Rows from block 4 of the encoder, named by matrix and row number. Each number is 128 + 24 x the weight over its row's rms, rounded and kept within 0 to 255. All counts start at 0. Numbers have three digits each. After the name is the row's rms in percent of the matrix's.
# c10: first pointwise conv (encoder.blocks.4.c1.0.weight, 160x160x1x1), inputs 54-107
c10.1 087:135118151140139138110176139063100135139152132103162168123136062140129123147179114120118117139116135135143130150126161139156121161141151134147098113167186110139132
c10.2 084:201136170143124118120122127134106113153149171117109161142155129101121160139134131147151112149160105134119113141103159106131137115082124168158124178137155119097109
c10.3 084:130113099137120175144171114049114132129142128116194137134137100137155118151148114138130150148123130144157147135130118143164093163165158111138109154182141100173127
c10.4 082:114133108150139172146150119088119143126128137118207115145150105178154119181158133145131169129128130138143169145150112152152095168163160115152097150166150111201146
c10.5 090:143139165148151140118168133062119131118149135092143144103142068129132137144144108119134132159128127133144146166120142137153115160129140144142133132181174096127134
c10.6 088:094131081134122171154195139102132131126087084096233073126126105156119111130155106126126196151134146139159167133130142154172103161144153100131147159153139109193119
c10.7 090:184132166132159136139121115113110116160163165105117166118142122105114157131137138135127117161123113128118128139102169125137129119081115160157125159150145130134109
c10.8 090:183126159114140133131128093122120114144170157113109164128169128107107149120138120120120136156113100120091137151093176116117137120086096140133120143153122123131102
c10.9 086:106135098144109170163167104101155129126097135106248113124145100143133066140162137142122172154134134131146131128128122133149113159146134096142101143144137102204148
c10.10 094:140067106115134140123130108108138028132128117133140127136123108118103121085113124132132139140113130108112128135073134108128114119132144106119155132124130135133123
c10.11 079:145095087124121150146139101129141080147121103136149137162113092131112094093116137147123112131122135109111126109077144097128120111111160095110113141115145143129142
c10.12 085:111121112139111152138146119070128128117129113087196129131126081141136095156165109132129146130121123132150139115132104140132076153133140086136087132147134086157136
c10.13 087:189133196137136123116110137124112120148153178115098154142166131109126155134150140142131112148158116120116111140113177119113128121090119148150144159145146124119103
c10.14 085:142078078132121131154140081128148077145117091125133115139117113125092129112116131126112131116110136100111121091080141118119120111098150094105119145116136132128119
c10.15 096:124135110124139183148157106063127127137120110106198101145134093142139107152158116133118143152127112145154123110136122153142075148141145109118119148201144079161098
c10.16 089:114119132152127161138151094106144129137117130118252126115159111171130106145148138146126167147148152122187165134136114127154128164155145119145111149147131114195150
c10.17 096:143093126114128125126141109114134030126133135127129130111133110124102141096124119122132137139128130118122130133080161100131115118129154125125150141128135124125114
c10.18 079:161104152114144133143135127109135093124145151107118155110147101106115138110142110107128122165127122118113115147091181095134125142122118133126157145135128108128113
c10.19 083:144077080114116125141131097129140085138131091124131125122128117116111102103115134125115107130106129116100121094090144112109124111117161084105123138121129132119099
c10.20 088:113131116140120152121138117075124154105134116094169120117121081145141116204158113145129150133129134132156135120150107155164072161144149126135109143168142101162141
c10.21 093:152077108123131138133143110115134031131134116127130127136139105109111119086121125129143127121123143101105114119059140100124124120135138101127137135123139130128131
c10.22 093:143107119135135142129124112126136053136145144123107142128145114116118122108145125133118138146125142130103110124084155091130130103119118128128150132125151137124126
c10.23 085:152126166145168155109142124085106139134159173105127130113150094152135162160133102143128104179125106124122116137138150134147110132133132155144146119169186116143109
c10.24 086:143141187159139142114134137081101136121168173106140163117141087144147149153138131147138116182155131112122149151142133142138117144138132170161133121166177114157149
c10.25 085:151071102119136133142154101117138069141123117122131128131133104107101130091119128107115116134098118122091117122069165103115129106122150097134141143131139136125114
c10.26 088:107136114128128150142130108064132137126125133105207128127134089138135095152159103135117159124132125137159136118135118148147083163149136100135102136153135097171125
c10.27 092:129115116119117137124129116002128117124136136096147146133120053114115084144146122143105129125124126083133110123108149143130098142115114106144074124172139091136128
c10.28 077:143106086141116144136132108138147086147112101144149109146092099133104081089128144151121105132112157113105101061092149103122133104123182093112121131101141150138131
c10.29 087:151127150140152138109156137069102131128142126076155152120122094140124148151152122098150133138118145124162127160121175140159117149123145145142122120179199102136139
c10.30 088:150134173130136160126150139076109134116170158096115144113145106152138157152146100141130086182128120127116118136114158136138104126124117142142141140166185122133122
c10.31 092:148077119121139141131146102121141023136133132128141126130132124119103114088124136128130134148120129115119112120082143107133121111135141109125157135129129134137114
c10.32 083:171143208164138153118135135111152154125152206117141146129161096137142147156137106163133106179172115147131129116133132122135125129132116163173143132130177113149143
c10.33 093:163129177144143113111122110103091127139152158117118181125120124117125175129138141108153122142145128121135134156104180110127136144072128160151098166140169120104139
c10.34 088:096133101134108160156166107078136143134120119111242120138117106162141097153160111134134165145109139134163152117124128155162091177160152106141092143160136105192132
c10.35 087:121129112137156161128153106063130127120142108100211131135124097150137105172156126137129150144134130128177147145136121150162103181151154111145110139163137096170122
c10.36 091:150122140108138097162128126122107110138162137108102149119151131101126169121136112098113105126129110120124150149087210118122130143084135124131109137131138109114102
c10.37 089:142103136126132145140134113098130074137126133129133132121143115121101142103139125137117126147124125113098110122066154092132127111115127131134147133126129118125114
c10.38 083:129140163158146164123155126080115144111138144104158141115147074154144152159143108127135136176145126139143138133133126131162109170142147145143115129168176102160137
c10.39 090:128095147108151116137130115113110111144147144109100155110144116101103157127140110107114146135115098123120128151075185108125113121086125138119141146145125112101102
c10.40 110:120125132151157078119153140126107134119181126137116239115142119133132122137125126093135150139110097145141157163120126127104116149139127127145136103117171120136190
c10.41 111:140133115115035136193132143129164142132125127128153116132132115134127096123140115164060109125128136124105106086122161134102121133115142075116084135151091127145103
c10.42 107:141103075115198165131135111132138110127104086127145111138108137115117164116112137119135146157090190112137147137108102134197139109117144103101165109163139130113095
c10.43 111:140138149145108131119107104144127119201129153147129129133126129123115126118142184126150128122137123122116117125103115071140148114126130134139096152088110211132156
c10.44 105:133135171179091119112097141126112130119161172132108131133129123140142128126156121114138086109140122126071061089121148123091116124125103122132098137105133147137121
c10.45 103:171117178124134125107141119141150115139121155156106145149127143109137154119111136133125101164144117123117102119118122109107137112120124153108171130121129146131111
c10.46 119:142132144097108166167115127120166138130113156113136049136141126134128136125141116246087104168161093117106103112139110137118120117115106123150120126138086108130106
c10.47 109:114123107125159141136143107109136131100123127113146127117132122143140134174123115136131161139107133138163135158164069162158096148132116113117155093175140104154137
c10.48 107:124114109116159142168136119102138130093136131127150113122137130157139137155127121141111176149104147130139130153132058164150099139143108089108169081189128103154120
c10.49 109:115119128119180136112136112129137121110084123127153107110132137140133147137113145134156164148108139130174132156148072132170136132144113145118178113151147121163121
c10.50 111:141118192107152134094151106133123128133103165132129134117154121126124148137100127127172121157187059135137143138131136121097130141139120194172167135115126120144128
c10.51 099:138143142160111115079126103129083123172128154132150108135110108122137146123135158091175099102124149142099108121114131101141121102124142137147111156084145188134111
c10.52 112:100131068125105111145133129104103137139115062102167131106111087146108107136135128096131126077100179118158132133125164145141121147115184094124101138134128129122143
c10.53 115:121132112136103128124156072110158133147076129115107105131104079111110073128149136159144106102214108141117127131126132121116112130044153144217077185111139132109165
c10.54 101:153112151127131132118123090120122111177155155120122142126139123116121144114119163115131133136138101134109108130074131100128125135125110130139125142125119165130145
c10.55 105:111145129166098087105130100132115141156093154123138100133094091126126097137137158110206090073154155129144143122133133109145129120090168152163073177094134169127153
c10.56 112:127120104113153157166127167132139117115157107129158127129146160129117150135131119138049159160092170115126104116119120159141126126155124050033165097146102124133071
c10.57 107:152117135158186119061112154130093124116098142124135111137096128129137158140092131113222120126105118145137123146137102122142146124133119205143158124129178152127124
c10.58 109:109126110107133167211126143119148126119114133130184106116150123158141118145146125188078146148105152121137130122139076159144119135152118081101144080160105114207120
c10.59 106:109129072117081124158126087123120126154079073116156095114094108134103075121144155087131119071115183117147126117117159131125127137094170095117050140140113153133124
c10.60 107:119109132099180122116131093137139121123111141134132116094160134147131138130115133157127155164137102119145131160145065124107130146148093150122173096143128125161138
c10.61 110:130120096113172156148132123121131123100125120127162120131127136151151157146128120146111171139100160131152139144136041150171115140165120108103183079177134124163119
c10.62 108:107145119202115088110152132121117140125135129122121163126112079127124086135154124082169119112151110143127140117142146124104124140119148134209075166114159125128153
c10.63 102:142147161163089113127111131124117135139118167133132113139117092151128092115150142137133082103160142123089068102121120118101129114111090130143071123099112154133147
c10.64 108:127136080145127106121095130128080134123149100130141116131108131130125131119152131070120115072061191139123085106117124133130126129142146084106105109116154137112101
c10.65 107:133137086111118167195156146109152132116122117104176107130135113142147113149157108171064143137100144136114124116132098160134118147120140058110122118170120121173100
c10.66 108:109128080108183186160132154126141133109130114101159090133139135137135144134126108168101143163094182133123124130133091159192122122148123093087162094171121114147116
c10.67 113:109138071120128135127135139120108126138127066101148119133096135130111125125132129092123113115040226123152141134123119139178136128121144073056122121146132135114118
c10.68 111:104120059149108111123163131122106120123120059118134171120082132120113095127123133065153116098061187116125132118119154137142126129122179098104109139118168142119132
c10.69 109:117140072132096133127158106114101130143085065107158109126087112120115114136152142066154123093100193138163153132127160141160139140110186107132089178140129135109116
c10.70 102:146141113166091117134152104117138140164120135117120146144087078120130068136160130160142090101178111133112117121122133127123116125024140133192040174131133146123155
c10.71 104:152140150147114116106120094124116110207148161129123133124120112108124115118141191106165118118139122134111123113100125074125135128115129141156119161078130195126159
c10.72 100:143143155168112116106118125119114138178142161137125124143110108119135120123146171104163102120145140131095109119114132085129131117122117141141103146065117182126165
c10.73 113:131140155141135093071120157130052125124116157124146131099122102117119147132131122044194091096105107154120113125136140122119144127149114189113125130116152132138098
c10.74 114:138124138146092131122117110135121101160135155163140119141133134126117130088136174124139119123134148121089102098078135088130138103136115129122123150089117196136139
c10.75 099:163091156066113121161086149130131130140156159136139124121156179134097176111115142149069136134119094088111095111090138128095128133150114099102143098141091134140124
c10.76 104:124109126100143139163134088108147128125111141131166113078148101145125125160135128174118166150127113113140130153131049141116121142131089108138148095169118102181129
c10.77 104:146141146161116124113116105129121123186128166148132138126115111127116115102136164117166120124135132132122107129108109077127140107111116152146105151085131198121153
c10.78 103:134144149163073109126114109141138145146131169135138118139101089142118069129150150151143084108157139113103085094124123126109126125103113120152041126098122161157159
c10.79 107:111125109112125146161141100096135137111117122126161113094123112145149119175134118147111147143103138126135137143152074189152094146126108098105136105178127101165134
c10.80 111:152137192106154184116152115139156123125111157134126112124136109129123149130132116145101106181151116125122108101133110123111140108124102140089169134150114123144101
c10.81 103:151101132134153141132110114124140095125117148131156128131128110124103110104131129126099128143127133086075052116070108109121116108120106093113127121122115155154138
c10.82 101:121144088139148140124150127091122131112105111103130099118092104131147140151166116119138131130098156154159136146150101146156101121104161104136118165182150112127114
c10.83 106:115124072130112126118133109126096127133080086134173140116086121131114099121124158076135130100048229115147134129120168133142128131141180103120104134120147148132138
c10.84 102:166110174108137112094137151124108100127149165117117178117168137110108198135103126096122135156133055120118128145115135111095131136143117148151149120147148123143128
c10.85 096:142145160159119098103117076136119143159137162141101166133106103127121070123131158154152112133168074114115110122129120101080132132102118145199089125092125155146197
c10.86 097:181117151120127113120103124111137113164169165118109141112162124126122120133124144156117147138169066106100104152085120094078126122120080120163100108132116133138169
c10.87 100:108129104114100152167173124099137123114127126106162090120122107139159126150180095145118137126113150156159132135131091154132076141126115097104108136163115096155112
c10.88 105:124122175064134140142108180126106131106171154126130098121150145125134199148132121112057131129082117118117106122117146149131116131115051091073166064171090101122075
c10.89 101:167129132157143150141122128118127128130161161128156174148116107125125087124140116140095111136134126117088038107109125120141109120134118084119139134127127146162144
c10.90 111:120116087100121163195155154111149124125136100128161134119152127135138104133155119151027147151107125125121113112125128133112120126119141014121106109159088120164107
c10.91 096:145108158112128138158090142104151102132143145126121128125137141123103119118114116160067136145143107087057072114074126123124113115118083089108125127148090126146142
c10.92 102:129104151124163151118140118099117123119129146107131112092129120149138156137145103126157150176147097174167128166143105114112120120153087159138164146142131099116126
c10.93 104:147132155133158127075138115139103123140095177125132139113134116125117187128110132078214118156124087143128132137126113111099133130154120212148163160126146138141113
c10.94 109:117126109113138152151156145094129125090149115120142114114122128142179148166140097135122154132095161155138144141140084155178092131133130111101154123179139108144121
c10.95 103:123153122182134096082116126122105150146125146124135148121063083137128055132139144131144109113167115120131119135130120123118126126096140138204085124104141149127185
c10.96 107:127111148126163155105140137116132132110128136120147133098147137161166153143138126127169177160121134158157129157150083132139125134175104147115184124149137119166117
c10.97 099:133118131122149149125172150095145127109129152126145179123105091114143178137113111120117097172111170130133114132124124135165110132125128122095155124170163116135097
c10.98 105:109115140089142136126122122132118116100131142111145090104158129146132152136134117143123136122117129124142124143127086137143124135147039121102158063157112117135104
c10.99 100:139139138151114086043132136124065133138078165136150173114087094119118121130128149090185093129119120129135136144127142111113139127140145181179127137103154157117154
c10.100 114:142123157111129126152112097113145124130153166110104173121178124123118107128135119163063141140153000127120142135114097121074130137105076109176107092124101117133166
c10.101 105:167117228114176124079113130142122128119142224131111160121165126126127172132104117149116107164142012127115104122127089121092125128155047155127162094121134119146126
c10.102 096:125140132168163131103122158113131144112127133106120131113107096135131133139140116129179141155139100125154152147129113129134114133136126178198140126150189121132151
c10.103 110:137127151166137110078138165129086130138123176121135172118112122124125151134130128087200111128125065151123131145125122116098127129135133197182119133115190148136118
c10.104 112:107121087112114130138130131122102121119111077123171143127103128118114114129122140067120135108044218112146125123123155141161130139127184082092114138141143133125108
c10.105 099:133115099105104140175127140126156113126109102131168121132121122125119098122123114149064134146089161108111083087102134135136122114127132060072122110157098137152091
c10.106 102:164124126127091150143103117132163114158116139140169117153116112140117070115115134177097119124152130098122096100098136121102133120101109110147040119124101180153141
c10.107 097:169136174146145110096088119131101147142160186127128191103141112145121118123128139132129132139155096114128091123112109085057122119171111134148125093099114152161152
c10.108 103:125133139152144113095121105109088138162124149107103139115086084107114119130141130105146094122143117132085109142105110104165125106096109129155112153117121143087157
c10.109 107:124106160073124131135129158119124120097145173109165131097140136143148159143137123130122126133106149115145141151128113149172121135140058118077181047160115116145100