From a checkpoint of a small image VAE: 4.37M parameters, 2600 steps.
Rows from block 4 of the encoder, named by matrix and row number. Each number is 128 + 24 x the weight over its row's rms, rounded and kept within 0 to 255. All counts start at 0. Numbers have three digits each. After the name is the row's rms in percent of the matrix's.
# c30: last pointwise conv (encoder.blocks.4.c3.0.weight, 160x160x1x1), inputs 80-159
c30.67 099:121119097156183129123098103116129158113140134095148133138135122083093147136102178128160098143163135152135126143152119104145131136133148115159074141186088152143127085159140138113102125066153125073099180156153135169130118118121125106173134101
c30.68 116:116150147064101137144115104116105147142156168134172114144147119130134136115138140121079099126114097131129113168133095117110173184108148182066159198075171129206126121092141072189160114147151146144087126109119109107069127139080126132200126111
c30.69 097:106127105125104088108087094109116119120147118080109115130098107084128111112111133140093086140118128106123120131109114133099088102115087110136094101117103094115055099114125131085116101108100093090114108121104129085116114105129120103112127140
c30.70 102:162107100132163130079122151120130098142147097104089119096107125139135108116119131129109146153123162181154134093124155138153108076134112088130074087164085196083126118159086122084078108084112138154102127151134182190161105081188110180073108134
c30.71 109:136109090135149126110114136122124106122122108110105140096145118108156123126110117144160110141140151173139151081140136119157092093159147090150078102191082135109115110179105146079091101092134141104124167203148135172163090105179128124099147141
c30.72 080:128150119092126166115160150132144108144112138117129129124139134103145104150101102147102114128110168129154120111132120128080141130134086119076153123068137146103080154047152082119143158177126138147168080096074161106077149152168144127127139160
c30.73 097:136109114090167127143094139123112143146113093111122151111111142121158148142094075126110102139147149197125160107144134113132139103145120168038175142043158161094104150100175067098183106189132170180108106107129160171097154129127140173142119137
c30.74 087:105122151148168099168050142133130174125148123127161130119146123118117154122126169129158082133144122100138134158144094114178092102102137135131115153164113127160149096152141107088125101131145117126072136154185156135124119142110108120147101126
c30.75 099:135120115117166136116119152124128153104117103119125137149113127111107121114122160118147120116152121131131125130119143139128111110121142105121105139143112112124131108142116126114104109106112119093108123137136149123133136091118115105136136116
c30.76 099:122139082131135115102116107122113120117116140099112138140101120088109130122130145122121139110139115126129116124115130122119126132146126115119098130144113087119104113121118130125124127104103097102108131127135107101119115114101112119120122086
c30.77 111:104114130079097133140109124141102144158119104093153128100134126128126114133115119117063105135109113126123111130112098125101147167115120181029145172016153132118092129059163046157160137156152131150110079098113144123063140130112134148148123122
c30.78 117:136127079127135122066136130117117117127103136112104124143088122106125107117113124108122132107135121120122124123117151123086131137137111119113127126119121109119100139103123130119130131128131113128127120112113118105114133126119128121118130131
c30.79 088:150153078087128143091119143127111101145123117115086137140099091081141092115123131133094151129118162135140128110109160128102147118111108137115142124107149161105082148074138116114141168155139141143151113122108173155100152131142168148151157148
c30.80 085:103125172130121145152132125136098141131135106151164147106181144155130138160163122139114116106109117099135153114119101110129126147111119129118129134135122124137160126137135111126120108119127138139106102115136123122127119128119119139120116106
c30.81 110:150129139101122140139120146117121127140139088115131143125133094121161124144099142145111147166106103146139089114137146124133124087103093151024137115015144193099113095066147034074132133133122093170139079133139200152102114092154100156135101138
c30.82 106:115163128151094168111168154155166090087127140152115143143126134142084135149154115143143137132127106108108151163096148139113181176173125060159079134149069123119132110099066200164087113105124118087175147144084104083159099112136119080137101124
c30.83 096:082115138153157136148092142133137152098162126116151140141126163127112142123128149115137101150147102132148120157158101132183109116118175126153096175167090149163188098194102128119086088088124106078040143131150155132136110099093092114155106097
c30.84 098:137153135068156143118100111113135152124145119155131127139110131152153158134150142136092103117142133204141140184189142098140114113142116148082132197092153177159126133117142114111151081131139118142081106141123135187111115123102115168157108127
c30.85 110:139133115086112127117136145147136093159108118118073124124126098138139129155112127139113139125124153146149138135118160120115137131124172141046193129054194157106104168066143076080176102190127169168110111131140140152064130141172131161135103150
c30.86 118:132132114144132119116122151118120123113128103136107132132133132134119102126114123129113164119120113136136100115127122149133115087118050073098032087152079170067127094117066131089044138074125117147144089122133200154135106038158087160046110153
c30.87 086:140164087146114157114132128122152088082133134098086144129110110100100108133129115122134111168134138146133128098117202153131129116138138080161088117166066149111121106144105166116086132095147125106156165151127164151159117089145130135132142143
c30.88 098:116121122133128133112134158127127100095133075130084143114125129142109119117162118129146147142129112156128121102112150138151107107113133088119047097166081166131168088156065129081059080055092107101105134143137160152184067084148082157080112113
c30.89 105:159140118166157136097141161134150112110122114115091162096102143134131128140152109129180144175130143182145169101144166121155109135149162117161082114168092165121161122169090175086093112094122131111114173180127155160228122108157125160098133147
c30.90 103:109138146155117124121125143136128125096166134128131159115131138148083119128146136149154127150145120107121121139127110127153146146157173104146069138167071126203230092178077156131072090052101127051085158138142114113156089120113095121143106117
c30.91 080:158117075103139138092144163123137098139114121114086119108105122118152110138077109140095164125129199160160155112115165128108155134120136130109148095090147187104114178085135112128148171179132190136144147136098188157110143137141163148120142167
c30.92 123:107117118126117134114119132132127116135136126122107146100138122135140108131136118125073116131123125133141128125129137167125123102131056056125026109150074150101124097113067141133052097072137107132146088120107143137143082039157067155078094135
c30.93 099:139113111128116130120123130131113110106143105093137098147115140108111133112091119116111138097121108075122091114120124095117116124085125120086129115106118076110117117129116093122109097098074126109088106037119117084115101097065089110059115091
c30.94 104:154134097115134117115103107116108084152113115111090110161114118119139128143129082141118090091109166119148115104089146102100121106107119142141160070136160098102101160110157114077151115154064176143098096068091114121097144145131143153117127104
c30.95 085:107150143118112169136145137150139144118108132147154143103182131153119120182138107133114132124107122124144147110139102114131133170141113133126144123105147135146153133113130127140134127152127156136144123123102122131130137154133129124130110114
c30.96 088:161120124183187134130126149145151142115155109142125139111120142131107145119135128126191122154161147180154126113151158140174119115122198104161104156213115134133168120203133158106091129100115145099088166178149133168187115104161119154136117112
c30.97 100:150087120125208106143084162118097169130134132110156150106123125086149144121090166093149106125159132153126150164155106103158104127108159157110129157141141130159135121148155095107140105137168135133055145121159126151119151140063128143152123099
c30.98 118:136138111139158093128128143104098125125139094131102141120134109131139128126121134128089145123129144139143103096142140135149096081132044088085057104121117176088135100083086097105076133103145102177149089144155184173121114038145083167054117156
c30.99 112:138119131079117110119126120145112131162109169131145135129136128133143159150107109130101158108121147104136132127113117112115150163127174150078205169048161133144127190068151080185175123212122186145135144132103110109061137173145149146176147124
c30.100 106:158174097109099175081165139170161099147142096106126129118115105122121109149117099136116142119119156101141104163103139145088188205174120095136130089115116128080122185087111171119147126174118171116184135147052115080121149144154155091117117171
c30.101 103:146130132091141132149106148129116139146142146134153133114124161122168116132098138126101080120126150163135159160156150106130129111140159196053175185058147133164129163088182058138169117173161190157089105076131136159100146152053155168168121132
c30.102 104:140157160145116170144163147165137097126128152142140132134124095135102117148124096162127139164111129127103142157092155121098128135148098063169110116150097156117102150093111166107120166133160126098220137153068155091144145126141167083133142186
c30.103 089:169126126129199123125086144109102139128172128125137133128112160106160154113113169119145149157156125189143149172154154113183131168132179150141124180135133182141146110167145114124130116115174111127072173164168154209146131121118120159168134095
c30.104 102:120126129133114142132116113169145103107109158102122147142127077086122120123115134148151138178127147174110176127078159133142137109148123090202114112163079142142106109145100184168095132099140143098145171157095134127165119113124115077173133124
c30.105 088:099125176141127155143164132134146133084107131155139139129164126158097143150155103133137115140098093118119126112111120118133131118123115098147092138139105147114135108145110136131087103106118122114148136118130134131140104108138110114143107130
c30.106 094:151106105116163110104127187118148127113120089097116134145087142104106084121110110127145115125137128111121102127099149121104100106125105093086110094111113121101129117128092111079114099123074119086110081073111166085112093089131097095073097154
c30.107 104:131140115147099150090148167120158095096148141138083132138103143125110117137167104116174137135117098124102121134136145126143122134147186072152078121164101148128168101153070185122084081091097114108117169150091125099184111086129093116141093130
c30.108 100:136113113102143120134108152132139108138099069108099146089109151112149139148135095131120092143127160173145148117137133115132117081113128154051153141053162176087111116100180068086173133167144150212120114120148168171110125102176119185152121164
c30.109 097:121124134134105111107152157121133125103124138137119141118128127135091122135147123148131120130127086081130102133138121130132139167139143090130091140126076079121141087123079149125095090089105114080111123112104085099148082108124082084109083083
c30.110 108:126112122134171135110105130129120103111125095110103125132129132116134116134097104117120130130132131175160100098128113130141088061130087101094038087151106181088119094124086100082071110079126106145139098152127202168134092049187071156059106146
c30.111 095:153143055119168091098114140115117127145091107118100130152077107112138115104118151114117122135154146132127131107104171139117105117119126123131119127133131156131111125125143122122121143122135119117126132142129160135104138118123135117132154137
c30.112 101:153135149129150090134067156143117169141151108138149145123119157163149135131125132115111083133153145182119156161148119107168127147138150167102169161093167167149173160142143099120165098158144151157061116109167153183120132137089128165143102100
c30.113 098:141144109097134145111122144130110127142121186129114126131109118107135093130116131123147157123128188137150155142107131104111131112106108145080156139059140154118121156081155094134147209175169162152172126108080161136094199162151184164143185146
c30.114 095:118098106088160087138096142109098129147128093112109122092138140097142124122109109118117089124118169156117163115142111104140099104122091143070137123061135162118105124102172072071154147168180161197143095117142145178119136100170167160133142163
c30.115 101:107121160130105119127121144157132135092145114118131165120130136141101131116140145127112126134136090128126116143109096136150135165113137124135077138129101140153178100153080110144064091068081112094074128104124149111126085076089086126112088077
c30.116 101:152123117089128145108095158135139111138110078108107138118122117111161110154114114150105139160113125169127136117136149131128114088131134162032174125054176173095095134086145050084160112158109129189114090114136177168090127127169106188125106137
c30.117 104:142148062141103170102130153131156064117117109077081136132128106079105097152143099158117119167099156148136123106099148127101130122133097097147139098137131160082089152104126151083124147158150124129163124146081155121134146119145138125124114166
c30.118 104:137126132084133135147104141125124124142141097137143143118119146136143174127116118136102046113140151188133169151180127110123142162132153159050156179074158147154133152104140086130150079156141188124091108114132100154088126162066139138148113136
c30.119 086:097135182131127122165123137130143154123112090162157119122175134158134146150153109124115109112105121117145130134124080083140123143120131145119131136127133132131158116135130103127133124141124125150128123128148130135124130146112144129130124094
c30.120 081:086129187130122109168123152127114159129129093141168140096180140161132137143137137124114092113135110109136137142129073096147110123116121132109128130119120127154169137128141106107143116131140125126101110133153119148111133149108124132105110090
c30.121 109:139138112161136143130152155121150090120106098136081153105116144121142124136138102135193105156124143171108188103147156115138105108166160103164112095189081148094131104166100176082099118118141125102128185211127157143214120112168133128117148154
c30.122 082:119121117168131153102143179122154107086129086122069146106117121140126091137171123132152102139121094143149121078137129113143102107152134113158073094174116153116176093157079156084087087089107104130123138150134158140195089104168070143104097118
c30.123 102:120139083133108138063123142138124073124126139107059143104095097113103099153149111150118107121120129102130108114107120125073119135133098120127130095124132124131102131086113144121143134135127107106127135137078122094131123122120126085106122146
c30.124 097:124104139143122123122121140122120124075141133132144130127122153126105128110127127110137134114123095125117086113135143114136122134119140093118082130141110108138148096145031144139050084059091113079079137112138103129135039095119050127110046091
c30.125 098:142118100140170127108131137124137143113105118133106125143110130130107140117122135104127108127153115140122111124124170145126138137120136082145108141140106121124145114140112133131095118101124114093138138122128119119119111105113110082145112129
c30.126 108:128150175122135096155106086144107161136110174160200121116148127154135149107148121116109124115135129100129128132095084102126153162120165152145154182129142082205148153137144124194140135143148156121095150111105058097138146175053166103188161114
c30.127 093:154156061127128138069135125136154097122098115120061141137063120103106115101134116122118126147125117135123118108110195149115136138131134098142113128143101135127123116119119159115103140106130117097128151129103141126146130095118124108137141133
c30.128 075:112109171099123103165112122136114162156095088168164138070191109169139124188097082112102128121113149155144157117110107122139106121103118160091165151065155147132147144091167069104152145174145142165131094109141133146087153166143150152136136122
c30.129 103:130119112129144128116113141121148093107151096076097131130115128076131123113077099134141156104125106099116101090109107099109097096107091125091125057104103149072112120125131107085127116118079144132137100084102181128111124107139131146049126148
c30.130 106:115131121114088131096133146131132083119143136123113142124108111132110102139137107129119108123124115113142096118098125126084114129141107087121109111112107098119102126098098131115112130110117106095138129123082114077125105104124107091129125129
c30.131 090:107123151139123147149139134133138129108106137148139131142164132147105138163134120156110130129130120105152125132136104109145145145146141131127126147138124119123152119137136134141114120123117126126121128121135126108143128133120125117121109092
c30.132 090:083136183136108114164112122141110158119122139142170123104177136161130131139147120131125112121119098118125141125140068108151118137134126156110130144118135119148148106130134112113104117116134118133117120129150122128118132152119102120136110087
c30.133 116:117147126147101143125124128118146111111128124124114142100129120135125117125131126131152141151135135160137166111110146157138121081161114076166052110227072144131143084172074166115056104056119118101120142171131132154186086083167093136105123131
c30.134 094:154140065109136108085123120097109114124095129111096137139111120101122098107132141119109131130138134130149140091120171138083112134109126121129124126114116146136090111117150122121130146133146127121151132123110152129109153115115156118139161154
c30.135 104:146107102155157117137120105114133142152123143123147107070140095094108131122115134103162130140150163130138155124136132132150167148165165113198131154192086085164133123169140179145114135112152166078156199182149076147159132172134144074187152098
c30.136 102:127139089117110124077139118130131092116144142098085133123100119107120107132127115147109111128131129117138120124125104139068134139140109105134104115111122114128085124099120121116123110130124124112123118124090104088110122120134114090112138134
c30.137 099:126128154128156152145084158118124147127174145109134119120136158100131110124090185116118115170155110145125132183154143144130129129109154141117147184136137137158148109141174114130137139118170107112055139103165146130122153154047128118142125117
c30.138 101:140118109160157118125120149122134117125132091132094162110106149129119127118129121123186143148146150168135154084150147113173101110152176116143081113206088140136167106184082156086075115067107138121117172184146143163206099128159112140100150127
c30.139 104:110129113133153096114076080127093159128147168079145134140147141076130112114110176099133119143154146115123162154136127135117137145091124131132101130109114118149124103121147119122114199107203130119153135087113127127118158119098166104157219139
c30.140 108:127115109086139126121128152131145116160112130122130116112112124133149154135134103125107135121114170124144159142121125110115152180120158146075184169047178141116110164077165074168188147196158179162157106117110113137047158138160178168185148150
c30.141 094:141144075110146113104113134127123128136107125108107129142118109110133095108123148102115117131148132144131136120119158128110101122122101148114124114111133158149097128119144106095129133129145111121147123124117179144101158124132134112130164138
c30.142 109:152143164141121154150180131159145124128129187180159146135134129138108142156136082149154144134135126119112182155110134126114188165166146090177127145145094122170127135111097186205114133127137145078180180145066087100167120165122150088169137126
c30.143 110:143125122120148130117102119098130121121117110110122116137144131089124108135112147116122116153132131144156113107135162160125079086112117107122116119125123159106125114133128117093126152122144114136137125140130168150121143127145130109123158173