config.toml
latent_channels = 32
decoder_norm = "batchnorm"
decoder_activation = "leaky_relu"
grad_clip = 1.0
lr_schedule = "wsd_sqrt"
final_lr_fraction = 0.01
Rows from block 1 of the decoder of a small image VAE, named by matrix and row number. Each number is 500 + 25 x the weight over its row's rms, rounded and kept within 0 to 999. All counts start at 0. Numbers have three digits each.
After each channel's rows are labels from the 100 images, of 14976, where the channel reaches its highest value: "responds to" is what is common among them. Only what is clearly more common there than usual is listed. The data: regions of photos with short descriptions (Visual Genome).
# conv: 3x3 conv (decoder.mid.1.conv.weight, 256x256x3x3, each kernel summed), inputs 0-127

conv.43:549483503544516511439399491505464521502503528494513506502503511409518496497492506474502549504507506521505498500502507531514525485488504518498515418528517449519504478529521495499519531494496521506509509485491514509513513497505498479534507513513507497520516506498517518498490516495513503531481490487527518489510452497544501495539501499514502501532528494507498522511515500525510499410501
responds to: text has "red"

conv.2:485503515492489464519540476461514485503462491523513507462457466510497500461497501510457469502495482502487458507499510488481509517488505501462466538484550511467493508498507474515453483507510490472491499482516478492443510510511508508477476479463492501475466504465464485507492488478500492471498516522442476502459528512483502482483458471473476457477475500465460477485486460490460463539502
responds to: text has "red"

conv.208:480494504517484480509519479483528493517477473540509523483479486506523517476530507467474499495505467531481478524516531492499515539509524526477487527494529498504527513512500483540432505514529514482509521493533507504454535542529532518427497466471504517501479519478485517521520488489513464481493544535448483520443506528509537492489480484494489476511513509481478487508514473484479478533514
responds to: text has "red"

conv.88:547491504498524491429434508479460516502478524458512506466476487419508489474469501501474546485486515481504471497503500514490511488478503506474500421491505470492499463494525471470521529498497500501486501463490491489492496499500496461549481524507509499502492503472490513497469516469509524492455489492518491495508480496509492473516474475489478475511488483499472495475496478518482494410501
responds to: text has "red"

conv.13:440466500481452487529519483485586482491490479515502496501477509503513516486534525467482520520493481498437486503492511482518519565510497510492496510525504497523524527472482490514465561489504534489535531494505539519464513538503507515438504463502471491509486495484508510500515473499491458495487596516513500497467516511490544503516477481525525485484502536444501483506547485489490502522489
responds to: text has "red"

conv.223:447457495482458480526515482478572493508486464518499515489471492521523506480523504442478503508494454503441474518504522483504504546508514518481478513512499497492529530481483482512476558501517521479524526486522527500467510538517527516447502456476476505489485504476494482511515477491483458489505563519512482503469499519471539495498472474504506482489500527449487483497541478487484500539503
responds to: text has "red"

conv.154:494485499501499514496486503533518462452534498496500450545531536488471508534497511484540515502497493503484541457455458509503496508503454468544506483515488499501495496496473531489502520453450505502508511519450516507502486490455452501499504496508487454512522458538528501458507491522505498506492516469511505464504491462503506523504536519539522543508507502501545503505512528501537510485460
responds to: text has "white"